{
  "crop_scale_min": 0.3,
  "inner_norm": false,
  "patch_size": [2, 2],
  "optimizer": "adamw"
}
Rows from block 4 of a small self-supervised image encoder, named by matrix and row number. Rows with one number belong to one neuron. Each number is 128 + 32 x the weight over its row's rms, rounded and kept within 0 to 255. All counts start at 0.
After each neuron's rows are labels from the 100 images, of 14976, where the neuron reaches its highest value: "patch colour" is the nearest of a few named colours to the mean colour under the peak. Only what is clearly more common there than usual is listed. The data: photos with spoken descriptions (Open Images, Localized Narratives). In brackets: how many of the 100.
# fc1: MLP up (model.blocks.4.mlp.fc1.weight, 1152x192), inputs 96-191
# fc2: MLP down (model.blocks.4.mlp.fc2.weight, 192x1152, transposed), outputs 96-191

fc1.695 [196 124 119 138 111 147 117 144 156 161 100 137 127 187 122 123 150 114 153  88 162 135 156  75 133 115 106 140 198 124 132 151 106 132 129 114 120 114 145 167 123 134 128 121 104  88 139 156 175 140 166 129 159 156  78 141 156 155 150 133 185 148 127 116  71  96  75 150 139 122  82 154 134 135 142 155 118 113 155 126  64 157 197 117 124 141 143 115 101  94 125 148 160 172  85 128]
fc2.695 [ 96  98 152 138  77 134  96 122  96 180 184  69 124 154 112 132 118 155 209 174 135 166 140 115 158 109 151 124 142  75 132 111 133 138 139 138 105 178  76 191 120  80 106  92 107 110 129 142  99 153  99 135 141 108 135 128 117 112 101  79  68 194  64 162  59 109 122 128 173 115 155 109 239 162 134 133  69 143 105 173 112 123 179 163 111 153 100 105 166 103 106 211 123 125 125 119]
patch colour: blue (37)

fc1.83 [107  89 131 142  99 207 162  89 104 143 127  95 105 125 141 144 127 173 108 132 150 124  72  90 101 191 117  88  91  84  96  69 108  97  60 140 101 117 185 132  96 151  93 101  89 131  97 110 152  84 132 138 182  88  78  77 143 139 172 120 143 128 131 173 166  88 130 181 139 120 122  90 148 144 121 138 185 130 145 155 146 100 139 199 179  83 138 108 121 154 140 138 109 148 146 149]
fc2.83 [ 69 147  96 161 124 146  95 157 109 135  74 104 131 164 107 105 107 175 129 107 151 113 154 129 113 146 105 181 154 133 130 137 197 140 161 144  97  73 126 168 162  52 145 106 140 126 154 186 157 117  92  95 153 158 106 176 176 143 136 192 117 155 150 150 162 122 106 140 159 124 176 138  73 115 152 129  52 121 131 134 161 112 136 140 150 140 137 110 136 138 131 143 106 158 138 130]
patch colour: grey (60)

fc1.421 [119  61 105  97 150 108  93 105 101 127 149  92 121  73 141  58  87 129  97 121 109 146 131 169 134 135 120 150 124 131  75 140  95 136 104 177  76 121 184 126 159 103 156 184  56  96 111 150 118 177 108 173 161  79 169 171 144 109 117  87 145  93 131 173 113 116 146  98 123 150 131 166 117 124 160 107 153 151 151 109 115 146  98 166 148  91 155 140 156 153 115 197  98  73 107  94]
fc2.421 [107 147 183 135 138 105 115 125 211 107 173 109 130 117 109 160  64  88 151 135 119  78 131 116 166 144  98 126 101 126  93 130 109  90  99 124 151 199 142 119  53 190 134 115  97  72 148  75 150 170  54 163 107 133 118  97 131 147 151  92 108  83 147 160 123 149 109 116 159 150  65 133  70 158 129  95 225  86 118 150  87 163 153 100 139 109 148 140 145 152 108  91  85 108  75 119]
patch colour: cyan (25)

fc1.10 [130 118 179 124 118  83  30 103 157 140 167 112 154 122 105 177 120 119 113  96 170 172 141 163 114 176 175 178 110 162 146 205 165 128  91 169  46 120 106 142 144  91 155 101 110 132  72 133 135  81 158  60 170 128 146  75  88 113  73 115  80 139 100 132 114 122 120 130  97 168 108  89 187 179 155 141 170 110 151 103 152  90 173 162 108 136  84  93 116 175 147  54 150 110 141 115]
fc2.10 [ 80 105 130 111 164 121 110 110 157 140 133 144 150 119 106 148 146 168 137 124 158 121 126 160 164 113 105 118 126 114 126 124 202  78  98 194 120 172 107 113 128 138 139 117 145 106 162 131  65  89 129  62 189 156 105  99 156 182 138 133 133 218 126 157 106 159  96 138 115 150 149 141 112 130  86  96 145 131 144 146 155 145 116 126 124 122 107  95 154  90 130 115 155 168 109 115]
patch colour: brown (63)

fc1.213 [117 157  86 131 110 122 112 133  45 171 188  96 143 121 149 121 101 138 171 157 144 119  25  72 137 156 128 133 143 140 122  99 155  94 166 148 101 168  70  91 118 133 100 171 140 141 104 117 111 130 136 192 120 105 134 151 139 100  67 115 172 128  72 104 152 144  70 107  72 117 158 113 120 136 111 156 106  84 180 151 144 169 102  58  84 139 142 129 113 130 132 166  94 131 111 107]
fc2.213 [122  79 168 104 164  99 133 101 125  89 112 105 128  89 137 148 139  91  96 139 126 117 109 128 123 127  82 133  65  85 119 141  82 130  98 134 128 148 127  57 108 136  76 112 113 141 106 104 167 140 175 146 109 147  77 141 126 116 135  87  86 138 158  65 132 136 118  73  77 197  73 123 149 146 114 157 139 130 137 116 118  83  97 105 140 154 127 161 107 163 141 151 186 125 125  81]
patch colour: white (34); pink (31)

fc1.62 [144 167 124 111 113 167 100 137 106 175 123  98 148 112 171 139 138 127 173 100 185 120 142  96 156 117 132 140 133  84 122 141 144 171 136  72 143 146 138 119  68 175 144 126 140 145 150 133 116 105 123 115 109 123 114 145 102 158 137  82 101 103 191 123 184 173  77  98  87 170 170  81 127 140  42 106 110 134 205 127  95 158 156 188 119 130 153 145  66 167  96 149  81 170 130  72]
fc2.62 [130 118 123 121 197 154  80 120 139 120 143 129 119 153 153  80 124 142  96 124  82 186 133 198 143 110 115 114 106 105 107 151  99 150 110 102  80 142 125 150 180 119 121 152 113 129 135 137 107  83 105 164 145 166  81 138 170 177 176 124  47 163 200 172 160 159 165 151 130  91 136 134 111 106  99 149 115 150 119  99 135 109 205 112 133  98 120 118 129 140 115 182  98 101 149 158]
patch colour: grey (63)

fc1.330 [171 150 137 125  44 112 104 116 140  67 159 106  91 104 101 131 160 181 126 150 114 101 101 119 170 133 119 197 145 105 113 119 126  84 140 149 128 122 140 191  96  83  89 160  43 112 108 127 147 143 116 125 174  89 206 161  91 169 134 150 115 119 164 130 101 135 141 142 140 147  96 124 139 120 124 114 152  94 136 108  78 159 113 131 122 124 126 168 160 149 154 139 103 106 145 136]
fc2.330 [154 118 111 110 107 115 120 172  54  94  84 163 113 152 145 185 145 140 123 101  99 149 169 130  86 122 137 131 124  83 141 166 140 194 175 166  81 132  78 173 132 134 108 176  72  82 145 118 146 109 132 100 172 143 148 128 136 108 145 103 190 156 118 130 107 125 153 183 115 100 101 163  85 135 137 108 194 180 155 124  92  72  92 123 144 115 175 120 156 140 101  76  43  93 146 156]
patch colour: grey (68)

fc1.398 [126 121  82  60 131 102 142 166 129 168 128 175 119 100  80  98 138 132 181 139 109  73 132  92  99 130 179 123 166  95 108 105 183 139 106 182 176 129 159 122 100 141 110 117 159 169  87 171  87 120 224 123 165  94 121 127  83  75 159  79 169 154 104 159 168 121 108 103 148 131 120  79  92 158 191 117 124 106 150 110 144 150 115 110 137  81 124 108  95 145 101 106  96 168 131  73]
fc2.398 [176 206 209 193 149 107 106 100 124 111 102 154 168 108 123 198 120 141 184 143 166 144 165  99 135 111  78 157 113 151 116  94  81 132 103 164 121 111 132 116 135 141 118 164 134 164 129  98 161 102 155 136 165 112 172 146  60 133 126  92  99 159 137 115 149 101 130 122 174  77 148  95 134 213 133 155 161  83 135 112 101 124  81 108  87 102  82 154 124 147  90 123 190 126 159 102]
patch colour: brown (74)

fc1.41 [151 149 155 174  50  74 143 161 135 119 139 126 100  96  96 118 117 173 125 130 126 126 131  47 127 148 123 154 166  64  96  98 126  95 108 132 108 108 145 131 106 105  76 131  36 143 146 120 122  99 119 124 182  48 163 144 120 161 183 121  86 106  96  99  72 126 144 130 143 146 113 103 175 119 134 149 146 107 121 121 107 139  94  64 114 143 111 167 118 178 157 140  88 116 129 133]
fc2.41 [112 128  57  88 150 148  87 155  88 126 104 163 116 151 129 121 131 165 109 146  75 151 116  75 118 143 147 107 167 117 118 139 116 193 175 183  27 139  88 160 108 140 216 126  84  85 169 128 156 145  90 101 136 139 149 145 122 104 154 123 157 164 131  87 101 158 156 184  98  79 188 111 136 100 134 114 141 172 101 155  93  93 150 121 141 122 161  86 149 109  83 151 102 151 117 146]
patch colour: pink (26)

fc1.208 [138 121 103 116 147 124 105 106 144  38  99 138 115 145  88 152  91 147 137 104 132 108 106 102  58 107 155 146 162  23  68 140 132  66 148 145 163 168 142 113 101 111 190 102 143 148 112  99  61  99 127 124 183 100 133 166 136 138 153 178 159 126 119  99 136  50 154 150 110 170 191 103 122 120 156 155 107 108 105 148 155 175 137 167 109  88 172 190  72 138 154  88 147  86  90 120]
fc2.208 [144 168 155 110  92 168 126 119  32 121  75 126 120 117 163 173 126 169 111 172 110 124 159 138 118 146 154 135 117 102 188 151 116 155 142 116  78 205 138 110  94 139 163  93 134 176 145 153 195  87 112  45 142 122 156 148 166  83 152  95 118 155 153 180 128 128 132 162 123 124 158  97 117 136  95  74 120 114 159  81  55 108  70 107  77 191 139  91 149 170  98  85 124 120 144 129]
patch colour: pink (36); white (27)

fc1.367 [130 144 156 169 122 113  76 163 144 152  87 100  98  90 125 108 166 160 138 135 136 134 120 123 148 165  87 113 147  95 100 142 147 138 122 113 108 124 122 137 127 156 118 138  51 135 163 107 135 114 182  97 142 193  96 153 130 127  80  94 109  92 126 152  71 131 147 168 161 104  76 109 112 178  76 118 134  87 111  94  59  82 149 110 111 109 172 142 158 107  52 129 118 132 101  51]
fc2.367 [122  83 122 134 110  83  56  92  85 135  72 121 177 123 113 133 157 121  85 157  98 130 104 129 123 147 162 153 102  77 144  69 175 133 137  71 142 109 140 124  69 125 124 167 143 128 123 135 125 124 141 137 131 160 108  98 196 118 203 159 131  84 161  86 146 162 114 123  75  75 141  72 154 129  95 148 145 142 122 158 149 108 130 138 120 121 153 185 170 177 150 109 129 155 120  72]
patch colour: black (58)

fc1.33 [113  67  33 112 170  62 146  95 126  83 128 136 103  44 106 139 174  76 116 108 122 114 108 118 113 131 105 120  81 140 101  66 120 160 103 128 190 130 159 170 144  81 154 129  76 124 125 106 204 138 143 163 110 160 133 123 143 140 142 143 115 113  97 139 164 151 140 164 143 111 118 155 124 121 154 177 104 145 145  80 122 131 129  91 146  79 136  77 114 102 111 137 161 143 100 141]
fc2.33 [125 110  85  75  88 113 184 153 110  77 147 170 151 138 113 112 155 138 147 158 128 142 127 115 145 169 188 125 170  98 136 130  78 187 166 145 123 107 134 173 132  94 114 164 115 125 142 128 142 107 126 145  95 103  96 110 180 102 142 142 185 120 104 141 149 147 180 148 112 116 101 157 135 124 145 109 182 113  72 169 114 129 142 110 163 152  85 115  91 170 109 184  59  98  98 138]
patch colour: white (35); pink (30)

fc1.90 [ 96 138  85 116 120  39  96 133 104 118 124 119 122  91 119  89 130  80 139 125 160 176 136 132 132 119 149 165 162 201 142 136 122 155 165 181 108 140 114 124 117  98 107 105 148 151 101 144 150 130 143 108  71 103 122 164  99 162 112 106 124 117 107 144 134  71 173 125 122 144 139 137 163 142 198 135 146 122 128 135 101 104 155 142 137  82 118  85 192  99 102 154 180 115 121 187]
fc2.90 [121 125 126 135 106 141  90 128 136  86 140 143 135 152 148 131 112  98 144 176 150 102  89 161 122 150 124 138 111 105 155 140 175  99  83 104 162 149 174 101 148  99 164 169 118  84 127 208 116 140 148 119 107 162 116 111 110 143 131  79 109 132 168 130 154 188 135 160 141 126 163 114 142 110 101 115  33 147 156 106 102 113 103 113 140 171 171 140 131 127 132 125 203  75 126 128]
patch colour: black (57)

fc1.151 [106 147  89 140 116 124 117 145 104 165 115  84 169 131 106 121 148 120 109 168 158 138 107 175 133 119 176 162 139 147 112 120 137  99 176 126 158 143 148 171 130 111  77 114 135 158 185 115 103  79 142 181 128 107  95 130  74  78 159  93 145  81 125 184 164 139  78  91 125 121 129 125 126 162  80 162 125 173 159 150 162 165 160 105  94 111 104 119 141 113 126 139 109 118 125  86]
fc2.151 [ 65 106 125 139 138 149 107  89  79 153 102  69 170 145 126 115 123  94 122 160  65 128 144 118 176 142 108 137  96 101 109 129 160  65  92  79 156 196 163 128  93 111 139 111 196 108 120 123 121 138 139 150 133 179 183 145 101 106  85 129  68 147 142 142 156 121  91  55 105 125 124 165  77 167 111 129 131 156  81 166 181 107 141 136 110  70  95 116 110 141  22 115 156 145  95 175]
patch colour: white (53)

fc1.139 [114 128 132 124 148 118 193 146 138 101 114 154 149 110 113 135 110 122 143 129  81 144 125 107  90 119 152  61 102 182 141 142 169 134 133 118 155 119 171 188 140 174 129 196 159 196  98  83 140 139 126 110 113 132  83 133 143 127  53 107 165 158 126  84 178 130 165 123 213 156 131  96 143 132 188 129 145 138  76 211  99 141 148 128 129 127 116 130 136 144  85 163 137  82 137 144]
fc2.139 [117 209 109 109 127  93 128 164 157 129 174 162 128 131 128 107 160 123 186  80  83  91 127  95 171 141 160  88 165 145 152  98 151 166 150 152 105 114 122 139  96  84 109 143  88  93 152 112 149 205 170  97 136 112 138  90 180 129 104  98 108 129  77 141 134 113 130  79 165 158  75 121 125 133 123 153  96 117 161 154 157 157 116 141 154  59 168 148 170 168 165 135  72 136 144  99]
patch colour: brown (60)

fc1.152 [147 112  75 198 154  93 117 101 150 115 129  91 129 132 127 100  80  98 128  72 170 119 114 109 104  94 132 149 149 102 168 189 104 164 105 110 147 159 125 150 109 145 197 154 125 159 166 128 133 193  99 127 133 131 136 193 132 144  54 168 140  70 123 122 129 125 113  77 129 135 147 111 158 151 120 152 162 124  92  97 138 187 127  89 150 177 174 159 135 111  88 122 190  93 122 170]
fc2.152 [133 189 151 139 142 155 112 194  83 131  98 114  75 121 141 122 161 140 103 142 128 145 117  83 136 149 121  88 108  94 162 133 106 124 105 114 110 134 165 113 101 117 112 169 108 204 117 127 169 155 210 133  91 169 158 113 113 106 132 103 156 121 159 136 144  95 163 148 119 105 106 149 114 143 151  94 159 172 135 159  56 118  90 144 136 162 152 154 134  96 118  97 141 121 152 150]
patch colour: grey (68)

fc1.693 [158 134 143  75 131  87  72 162  75 173  68 142  89 123 147 110 181 173 134  85 135 126  99 108  95 153 174 154 105  45 172 161 130 108  83 109 124  77 125 126 103  63 123 140 160 135 186 152 141 120 131 124 170 151 105  76 109 157 187 137 145 146 101  53 113 120  97 114 148 138  90 138 152 133 145 134 123 116  83  59 101 134 134 143  94 132 138 128 129 139 115 103 118 170 120 138]
fc2.693 [141 144 130 149 149 147 122 107 163  94 135 117 133 150 119 192 133 109 148 127 153 160 162 176 106 169  88 113 119 159  58 126  79  55 110 125 135  70 120 150 126 101  47  83 140 169 107 145 105 131 167 180  71  98 188  93  75 148 181 166 155 154 110 100 138 182 159  99  71 110 103 143  87 131 167 134  96  99 160  83 224 162 137  46 121 146 166 105 136 178 159 102 176 129 157  87]
patch colour: black (43)

fc1.155 [117  79 150 143  53 107  90 135 123  78 100 105 108  86 131  67  63 114 118 138 115 148 147 115 126 159 150 140 129 167 125 166 139 108 127 164 105 133 149 165 147 171 124 173 104 154  60 130 119 132 158 163 129 115 171 183 105 162 126 114  90  98 122 174  78 100 152 168 175 140 115  73 161 113 138 156 160 154 162 143 157  55  80 171  96 168 156  83 172 126 110 140 133 146 156 105]
fc2.155 [133 115 118 106 148  87 149 169 173 169  89 129 141  89 126 159 124  84 123 126 146 128  99 127 153 145 145  84 130 116 145  93 134 183 182 189 129 100 100 151 105 137 109 144 114  52 172 136 113  83  79 124 130 131 101  51 108 132 166  93 175 133  94 167 141 167  74 127 140  78  73 110 160 132 110  68 192 184 158 132 138 132 155  83 106 143 158 103  95 127 125 155  75 130 126 123]
patch colour: grey (71)

fc1.603 [128 125 149 133 142 127  95 151 106 170  79 126 111 104 125 102 174 190 104 116 167 105 136 137 116 170 140 121 158 104  40 174 179 143  46 133 118 138 137 132 127 129 135 140 100 208 117 134 175 127 172 137 150 131 124 109 107  57 188 114 148 138 111 150 107 118 118 143 121 162 191 115 125 129 155  92 164  89 128 121 120 116 122  89  92 114 198 113 143 152  97 196 117 125 113 136]
fc2.603 [121 143 101 117 150 132 140 137 123  90  76 101  89 115 126 144 109 102 122  83 135 198 128 161  92 133 152 168 157 160 137 107 120 100 130  66  96 108 138  72 128 116 136 145 137 151 125 164 112 123 163 116 126 103 167 111 137 139 171 118 163 108 120 106 152  89 111 156  81 125 183 108  92 181 171 147 105 113 171 184 118 116  82 121 172  81 192  50 152 157 165  93 170 192 199  52]
patch colour: black (54)

fc1.464 [ 87  79 110  98 135 166 114 157 102 104 143  74 107  68 135  81 170  98 148 116  89 117 127  94 151 182 133 141 139 102  71  94 173 151 123 134 138  84 184 122 105  88 121 138 152 185 132 118  74 128 120 105 155 101 134 166 104 145 127 132 110  53 148 144 155 146 146 124  99 123 140 109 122 129 184 197 176 180 103 171 130 105 171  87  87  99 154  30 145  98 152 108 135 130 152 136]
fc2.464 [168 169 169 162 152 115 132 150  86 134 186 187 152 151 129 139  97 160 108 214 110 121 132  73 131  75 116 127 146 135 164 128 159 173 133 143 111 150 118  76 129 118 162 167 110 190 185 113 112 161  84 163 114 127 104 133 215  84 160 138 172 124  57 125 129 111 129 109 110  90  79 131  98 134 148 145 109 118 132 125 101 126  97  76 141 116  82 181 140 155 194 111  90 165 144 163]
patch colour: cyan (27)

fc1.156 [146 150 133 118 127 124 143  76 140 132 170 165 147 128  74 132 115 143 125 143 166 143 141 117 107 108 182 145  72  91  88 129  97  36 126 178 175 115  98 136 145 105 177 103 128 142 113  97  97 113 148 124 167 130  93 177 135  77 135 142 115 147  94 128 201  53 134 171 110 177 101 110 175 144 151 165 137 169 126 193 149 173 122 114 118 114 105 143  71 164 175 118 159 106  96  86]
fc2.156 [135 165 112 140 111 170  91  99 119 140  80 102 126 116 143 167 151 103 137 114 186 116 167 206 103 116 105 155 110 145 146 166 177 100 136 166  66  94 154 148 142 144 111 151 136 133  82 123 118 117 127 105 192 139 146 125 125  62  87  85 139 160 125 105 141 163  99 164 212 162 153 140 148 116 126  92  64 152 211 104  80 164 121  93  67 169 159  84  84 152 162  72 137  96 157 111]
patch colour: pink (27)

fc1.53 [153 152 199 119 110 135 132 164 149  57 166 144 108 132 127 216 142 149 164 171 158 119 141 125  93 155  98  80 132  88 124  99 155  72  64 102 212 156 189 153 161 108 114 150 129  86 149 142 102 160 173  88 168 106 119 127 148 107 166 164  88 123 189 112 114  66 100 158  68 136  93 139 161 109 149 164 144 156 177 121  96 194 152 110 127  93 149 165 108 150 114  76 103 125 115 126]
fc2.53 [165 173 116 139 159  73 149 104  55 125  92 205 183 151 175 173 152 141 129 159 118 122 199 129 110 118 154 115 128  93 140 144 143 142 130 143  57 173  94 139 122  73 145 150  99 121 136 107 169  92 159  59 135 127 101  93 117 111 107 170 135 111 187 153 166 177 124 152 156  91 111 118  69 131  78 126  80 153 181 107  85  97  87 147 108 119 127 118 122 108 149 103 117  68 133 146]
patch colour: pink (30); white (26)

fc1.741 [135  54 158 119 133 132 149  91  99  77 133  92  94 103 104 152 110 133 124 130  91 185 161  64 130 122 172 107 177 143 174  83 165 123 127 114 137 115 159 150 152 131 182 132 182 119 177 147 160 130 151 125 131 152 108 101 178  89  88 104  92 116 109  89  76 150  94 195 155 157 181  80 130  95 115 149 146 120  93 146 116 122 158 140  95 139 101 138 110 120 102  63 193 148 149 121]
fc2.741 [161 167 141  94  75 139 139 174  52  94 146 130 177  99 118 177 107 216 107 133 117 165  98 102  87 140 101 176 165  89 170 149 135 161 141  97  62  85 102 119 127 134 167  96  46 146 150 148 118 145 134 101 143  89 138 195  89  55 157  80 177 147 110 139 152  85 102 155 175 158 168 150 102 147 161 206  93 135 128 108 105 158 136 131 154 199  93 124  92 129 103  96  80 146 125 142]
patch colour: brown (62)

fc1.166 [175 112 116 254 204 123 128 112 166  66 186 164 111  90 112 106 111 146 133  84 164  96 151  70 110 124 122 111 143  89 150 186 135 108 103 104 154 159 163 180  73 164 145  83 132 160 170 152 107 156  84 141  77  90 150 110 179 141  80 119  71 133 138 140 124 110 115 110  91 129 168 115 149  68 126 129 113 142 155 144 113 174 179 114 177 110 161 126 131 159  82  81 192 155 119 157]
fc2.166 [170 196 127 133 123 131 116 187 110  97 118 130  83 149 111 106 152 140 110 117 108 110  55 217  82 132  71 108 155 156 160 133  96 129 131 119 134 119 112 125  84 155 195 167 121 190  63 135 229 137 156  89  70 150 167 125 143  76 128  91 129 120 162  83 175 136 167 151 128 102 151 122 139 142 129 104 135 125 109 139  99 119  92 109 150 156 127 164 161 149 124 147 123 148 152 151]
patch colour: pink (37); white (25)

fc1.565 [ 91 166 120 117 139 157  92 123 138 162  79  97 151 193  87 106 150 128 143 106 143 126 115  95 133 180  54 162 123 155 103 180 154 155 100 128 118 132 101 149 149 109  85 173 179 151  87 120  73 167 126 133 126 175  76 105 123 112  46  79 124  91 114  87 132 104 138  88  94 120 124 119 165 158  40 135 141  78 109 142 115 162 187 134  94 142 140 153  49 106 114 180  81 113  77 121]
fc2.565 [ 42 125 176 111 174 134  85  88  61 135 147 122 166 150 134  80 114 133 159 127 164  67 138 122 163 127 120 107 180 107  73 140  98  96  82 148 125 124 104 151 145 177 125 117 112 142 102 130  69 111 174 106 186 196 138 139 126 118 193  82 122 148 177 125 133 138  84 131 101 164  99 143 156  62 129 180 139  92 139  98 134  98 111  91 118 116 128  84 122 139 111 133  98 135 141 131]
patch colour: grey (60)

fc1.43 [169 113  66 163  79 117  71 134  47 121 121 107 130  82 116 114  88  82  75 112 119 153 124 105 155 140 146 123 101  97  96 160 177 109  86 200 120 177 129 154  93 123 138 150  81 116 128 171 175 114  96 115 140  85 157 144 104 143 105 127 110 168 100 137  59 124 126 139 133 143  83  56 143 161 136 171 104 146 188 172 200 152 124 113  80 101 141  91  81 101 114 106 125 193 151 127]
fc2.43 [110 143 163  94 123 147 137  25 116 151 141 125 108 136 134 147 159 103 135 150 130  93 116  99 133 115 131 130 117  65 155 136 102 130 152 152 141 130 102  51 113 157 154 119 124 110 137  84 160 131  94 126  91 117 107 105 152 152 203  92 113 118  91 154 153 100 129 153 106 109  61 166 120 172 162  85 161 104 141 116 142 154 127  59 135 111 126 149 147 120 127 112  93 128  89 164]
patch colour: pink (34)

fc1.371 [101  98 143 142 163 106 114 111 113  62 171 116 135 159 124 115 153 111 146 158 171 125 141  92 107 148 115 118 164 151 125 150 212 118 121 131  93 142 111 104 124 138 161 188  89 139 101 156 130 137 123  80 111 112 121 175 129 125 105  94 100 102 103 142 141 115 186  94 126 160 137  97 138 141 151 181 103 150 150 176 113 108  86 144 116 139 148  96 113 172 159 132 118 163 112  93]
fc2.371 [114 109 174 113 154 108 132 135 168  70 106 119 191 149 176 152 114 133 163 114 122 134 119 103 124 136 104 225 235 103 107  85 164 151 152 120 127 118  72 110 141 118 105  79 157 117 165 113 149 189  94  80 132 148 118 120 179 133 162  86 146 154  85 129 145  54  96  83 118 154 148 161  92 115 136 179 108 157 178 139 151 137 168  98 142 200  97 164 143 137 142 146 125 126 151 156]
patch colour: pink (30); white (26)

fc1.63 [118  90  29  74 159  91 171 139 186 121  90  97  96 108 120 142 161 125 101  94 117 157 120 103  95 132 132  79 118 113  80  87 111 128 139 105 125 124 184 117 108 136 159  91 105 143 124 111 122 121 101 179 141 162 131 181 124 157 136 151 159 126 116 176 162 112 144 141 148  96 142 136 114 117  84 144 163 100 128  90 109 141 203 167  85 114 169 132 115  76  55 111 134 113 139  91]
fc2.63 [134 120 103  33 183 111 167  87 132  70 183 153 178 140 141 183  70 116 145 138 108 154 168 140 104 154 112 120 149 127 112 128 118 149 149 127 160 132 116 131 107 165  93 116 179 129 139 101 180 140 112 157 137 123 181  89 102  98 117 130 131  95 115 135 173  74 149 173  92 134 121 120  73 145 156 107 109 103  69 113 149 120 178 108 166  95  96 139 142 154  90 199 117 164 170 128]
patch colour: grey (65)

fc1.289 [ 93 150 143 134 140 125 131 142 146 134 108 135 114 109  88  70 173 150 117 137 171 117 124  62  93 126 108 136 171 140 175 144 112 128  84  97 121 134 104 124 149 128 121  89  66 136 107 119 174 105 115  93 162  93 157 155 175 121 128  60 158  72 142 130 126 157  93 184 167 104 155 136 195  99 151 183 127 102 111 119 131 145  96  57 149 109 196 140 123 103 149 161 121  94  89  95]
fc2.289 [140  91 144 178  84 143 170 123 119 166 138  98 104 163 118 171 176 110 151 143 165 173 120 110  88 193 179 160 182 128 162 145  79  77 192 161 132 140 103 155 139 102 121 159 146 163 114 133 145  75 152 111 124 182  75  75 167 124 122 122 156  96 224 133 129 115 148 111 151  68 118 124 186 134 126 137 100  85 107 148 117 112  96 142 160 104 197 134 125 132 110  95 117 145 165  88]
patch colour: brown (68)

fc1.463 [138  67 167 158 115  72  85 135 152 181 156 137  45 203  83 118 113 162 137 111 158 121 131 133 133 148 163 173 148 162 108 122 122 128 116 126 128 124 135 137 107 109 137  74  96 171 124 171  85 104 106 118  86 109 131 110 109 113 143 163 208  87 119 125 154 137 123 146  86 130  63  57 111 115 137 177 139 172  97 106 106 147 102 139 139 181 182 143 126  96  89 144 137 160 113 124]
fc2.463 [127  96 116 135 114 164 145 102 145 133 166 131 157 102  40  79 144 130 124  86 117 115 129 143 171 102 125 124 181 100 161 144 114 122 129 182 121 152 101 130  39 105  95 165 141 144  78 136  81  76 119 150 134 135 167  69  84 131  97 123 106 119 112 152 127  94 173 132 114 136 176 140 166 116  85 139  86 126  70 163 150  68 133 136 164 109 165 103 145 121  64 146  80  80 133 163]
patch colour: grey (69)

fc1.511 [147 130 141 134 106 165 109  94 127 191  33  91 130 114 139  99 126 115 118 142 135  98 132 158  80 140 133  91 142 144 118 195 115 168  92 143 154  97 112 143 170 146 126 164 188 133 140 168 165  90 156 119 191 146 130 106  97 133 139  92 109 130 167 105 100 154 152 180 139 145 122 193 116 181 104 187 138 149  50  74 185 108 126 137 129 181 184  88 116 145 134 148 119  99 124 146]
fc2.511 [136  88  66  84  94 128 163 202 132 235 118  71 128 123 104 150 158 202 145  75  94 140 136 125 137 121 202  84 135 131 122 119 105 151 144 106 140 141 126 111 140 134 107 122  88  94 174 178 124 112 131 160 118 137 117  67 154 125  91 134 184  89  94 146 136 165 133 146 121 141 120 136 162 115 151 107 172  81 163 138 196 125 184 159 105 101 137 118 119  72 112 170 132 122 134 169]
patch colour: black (77)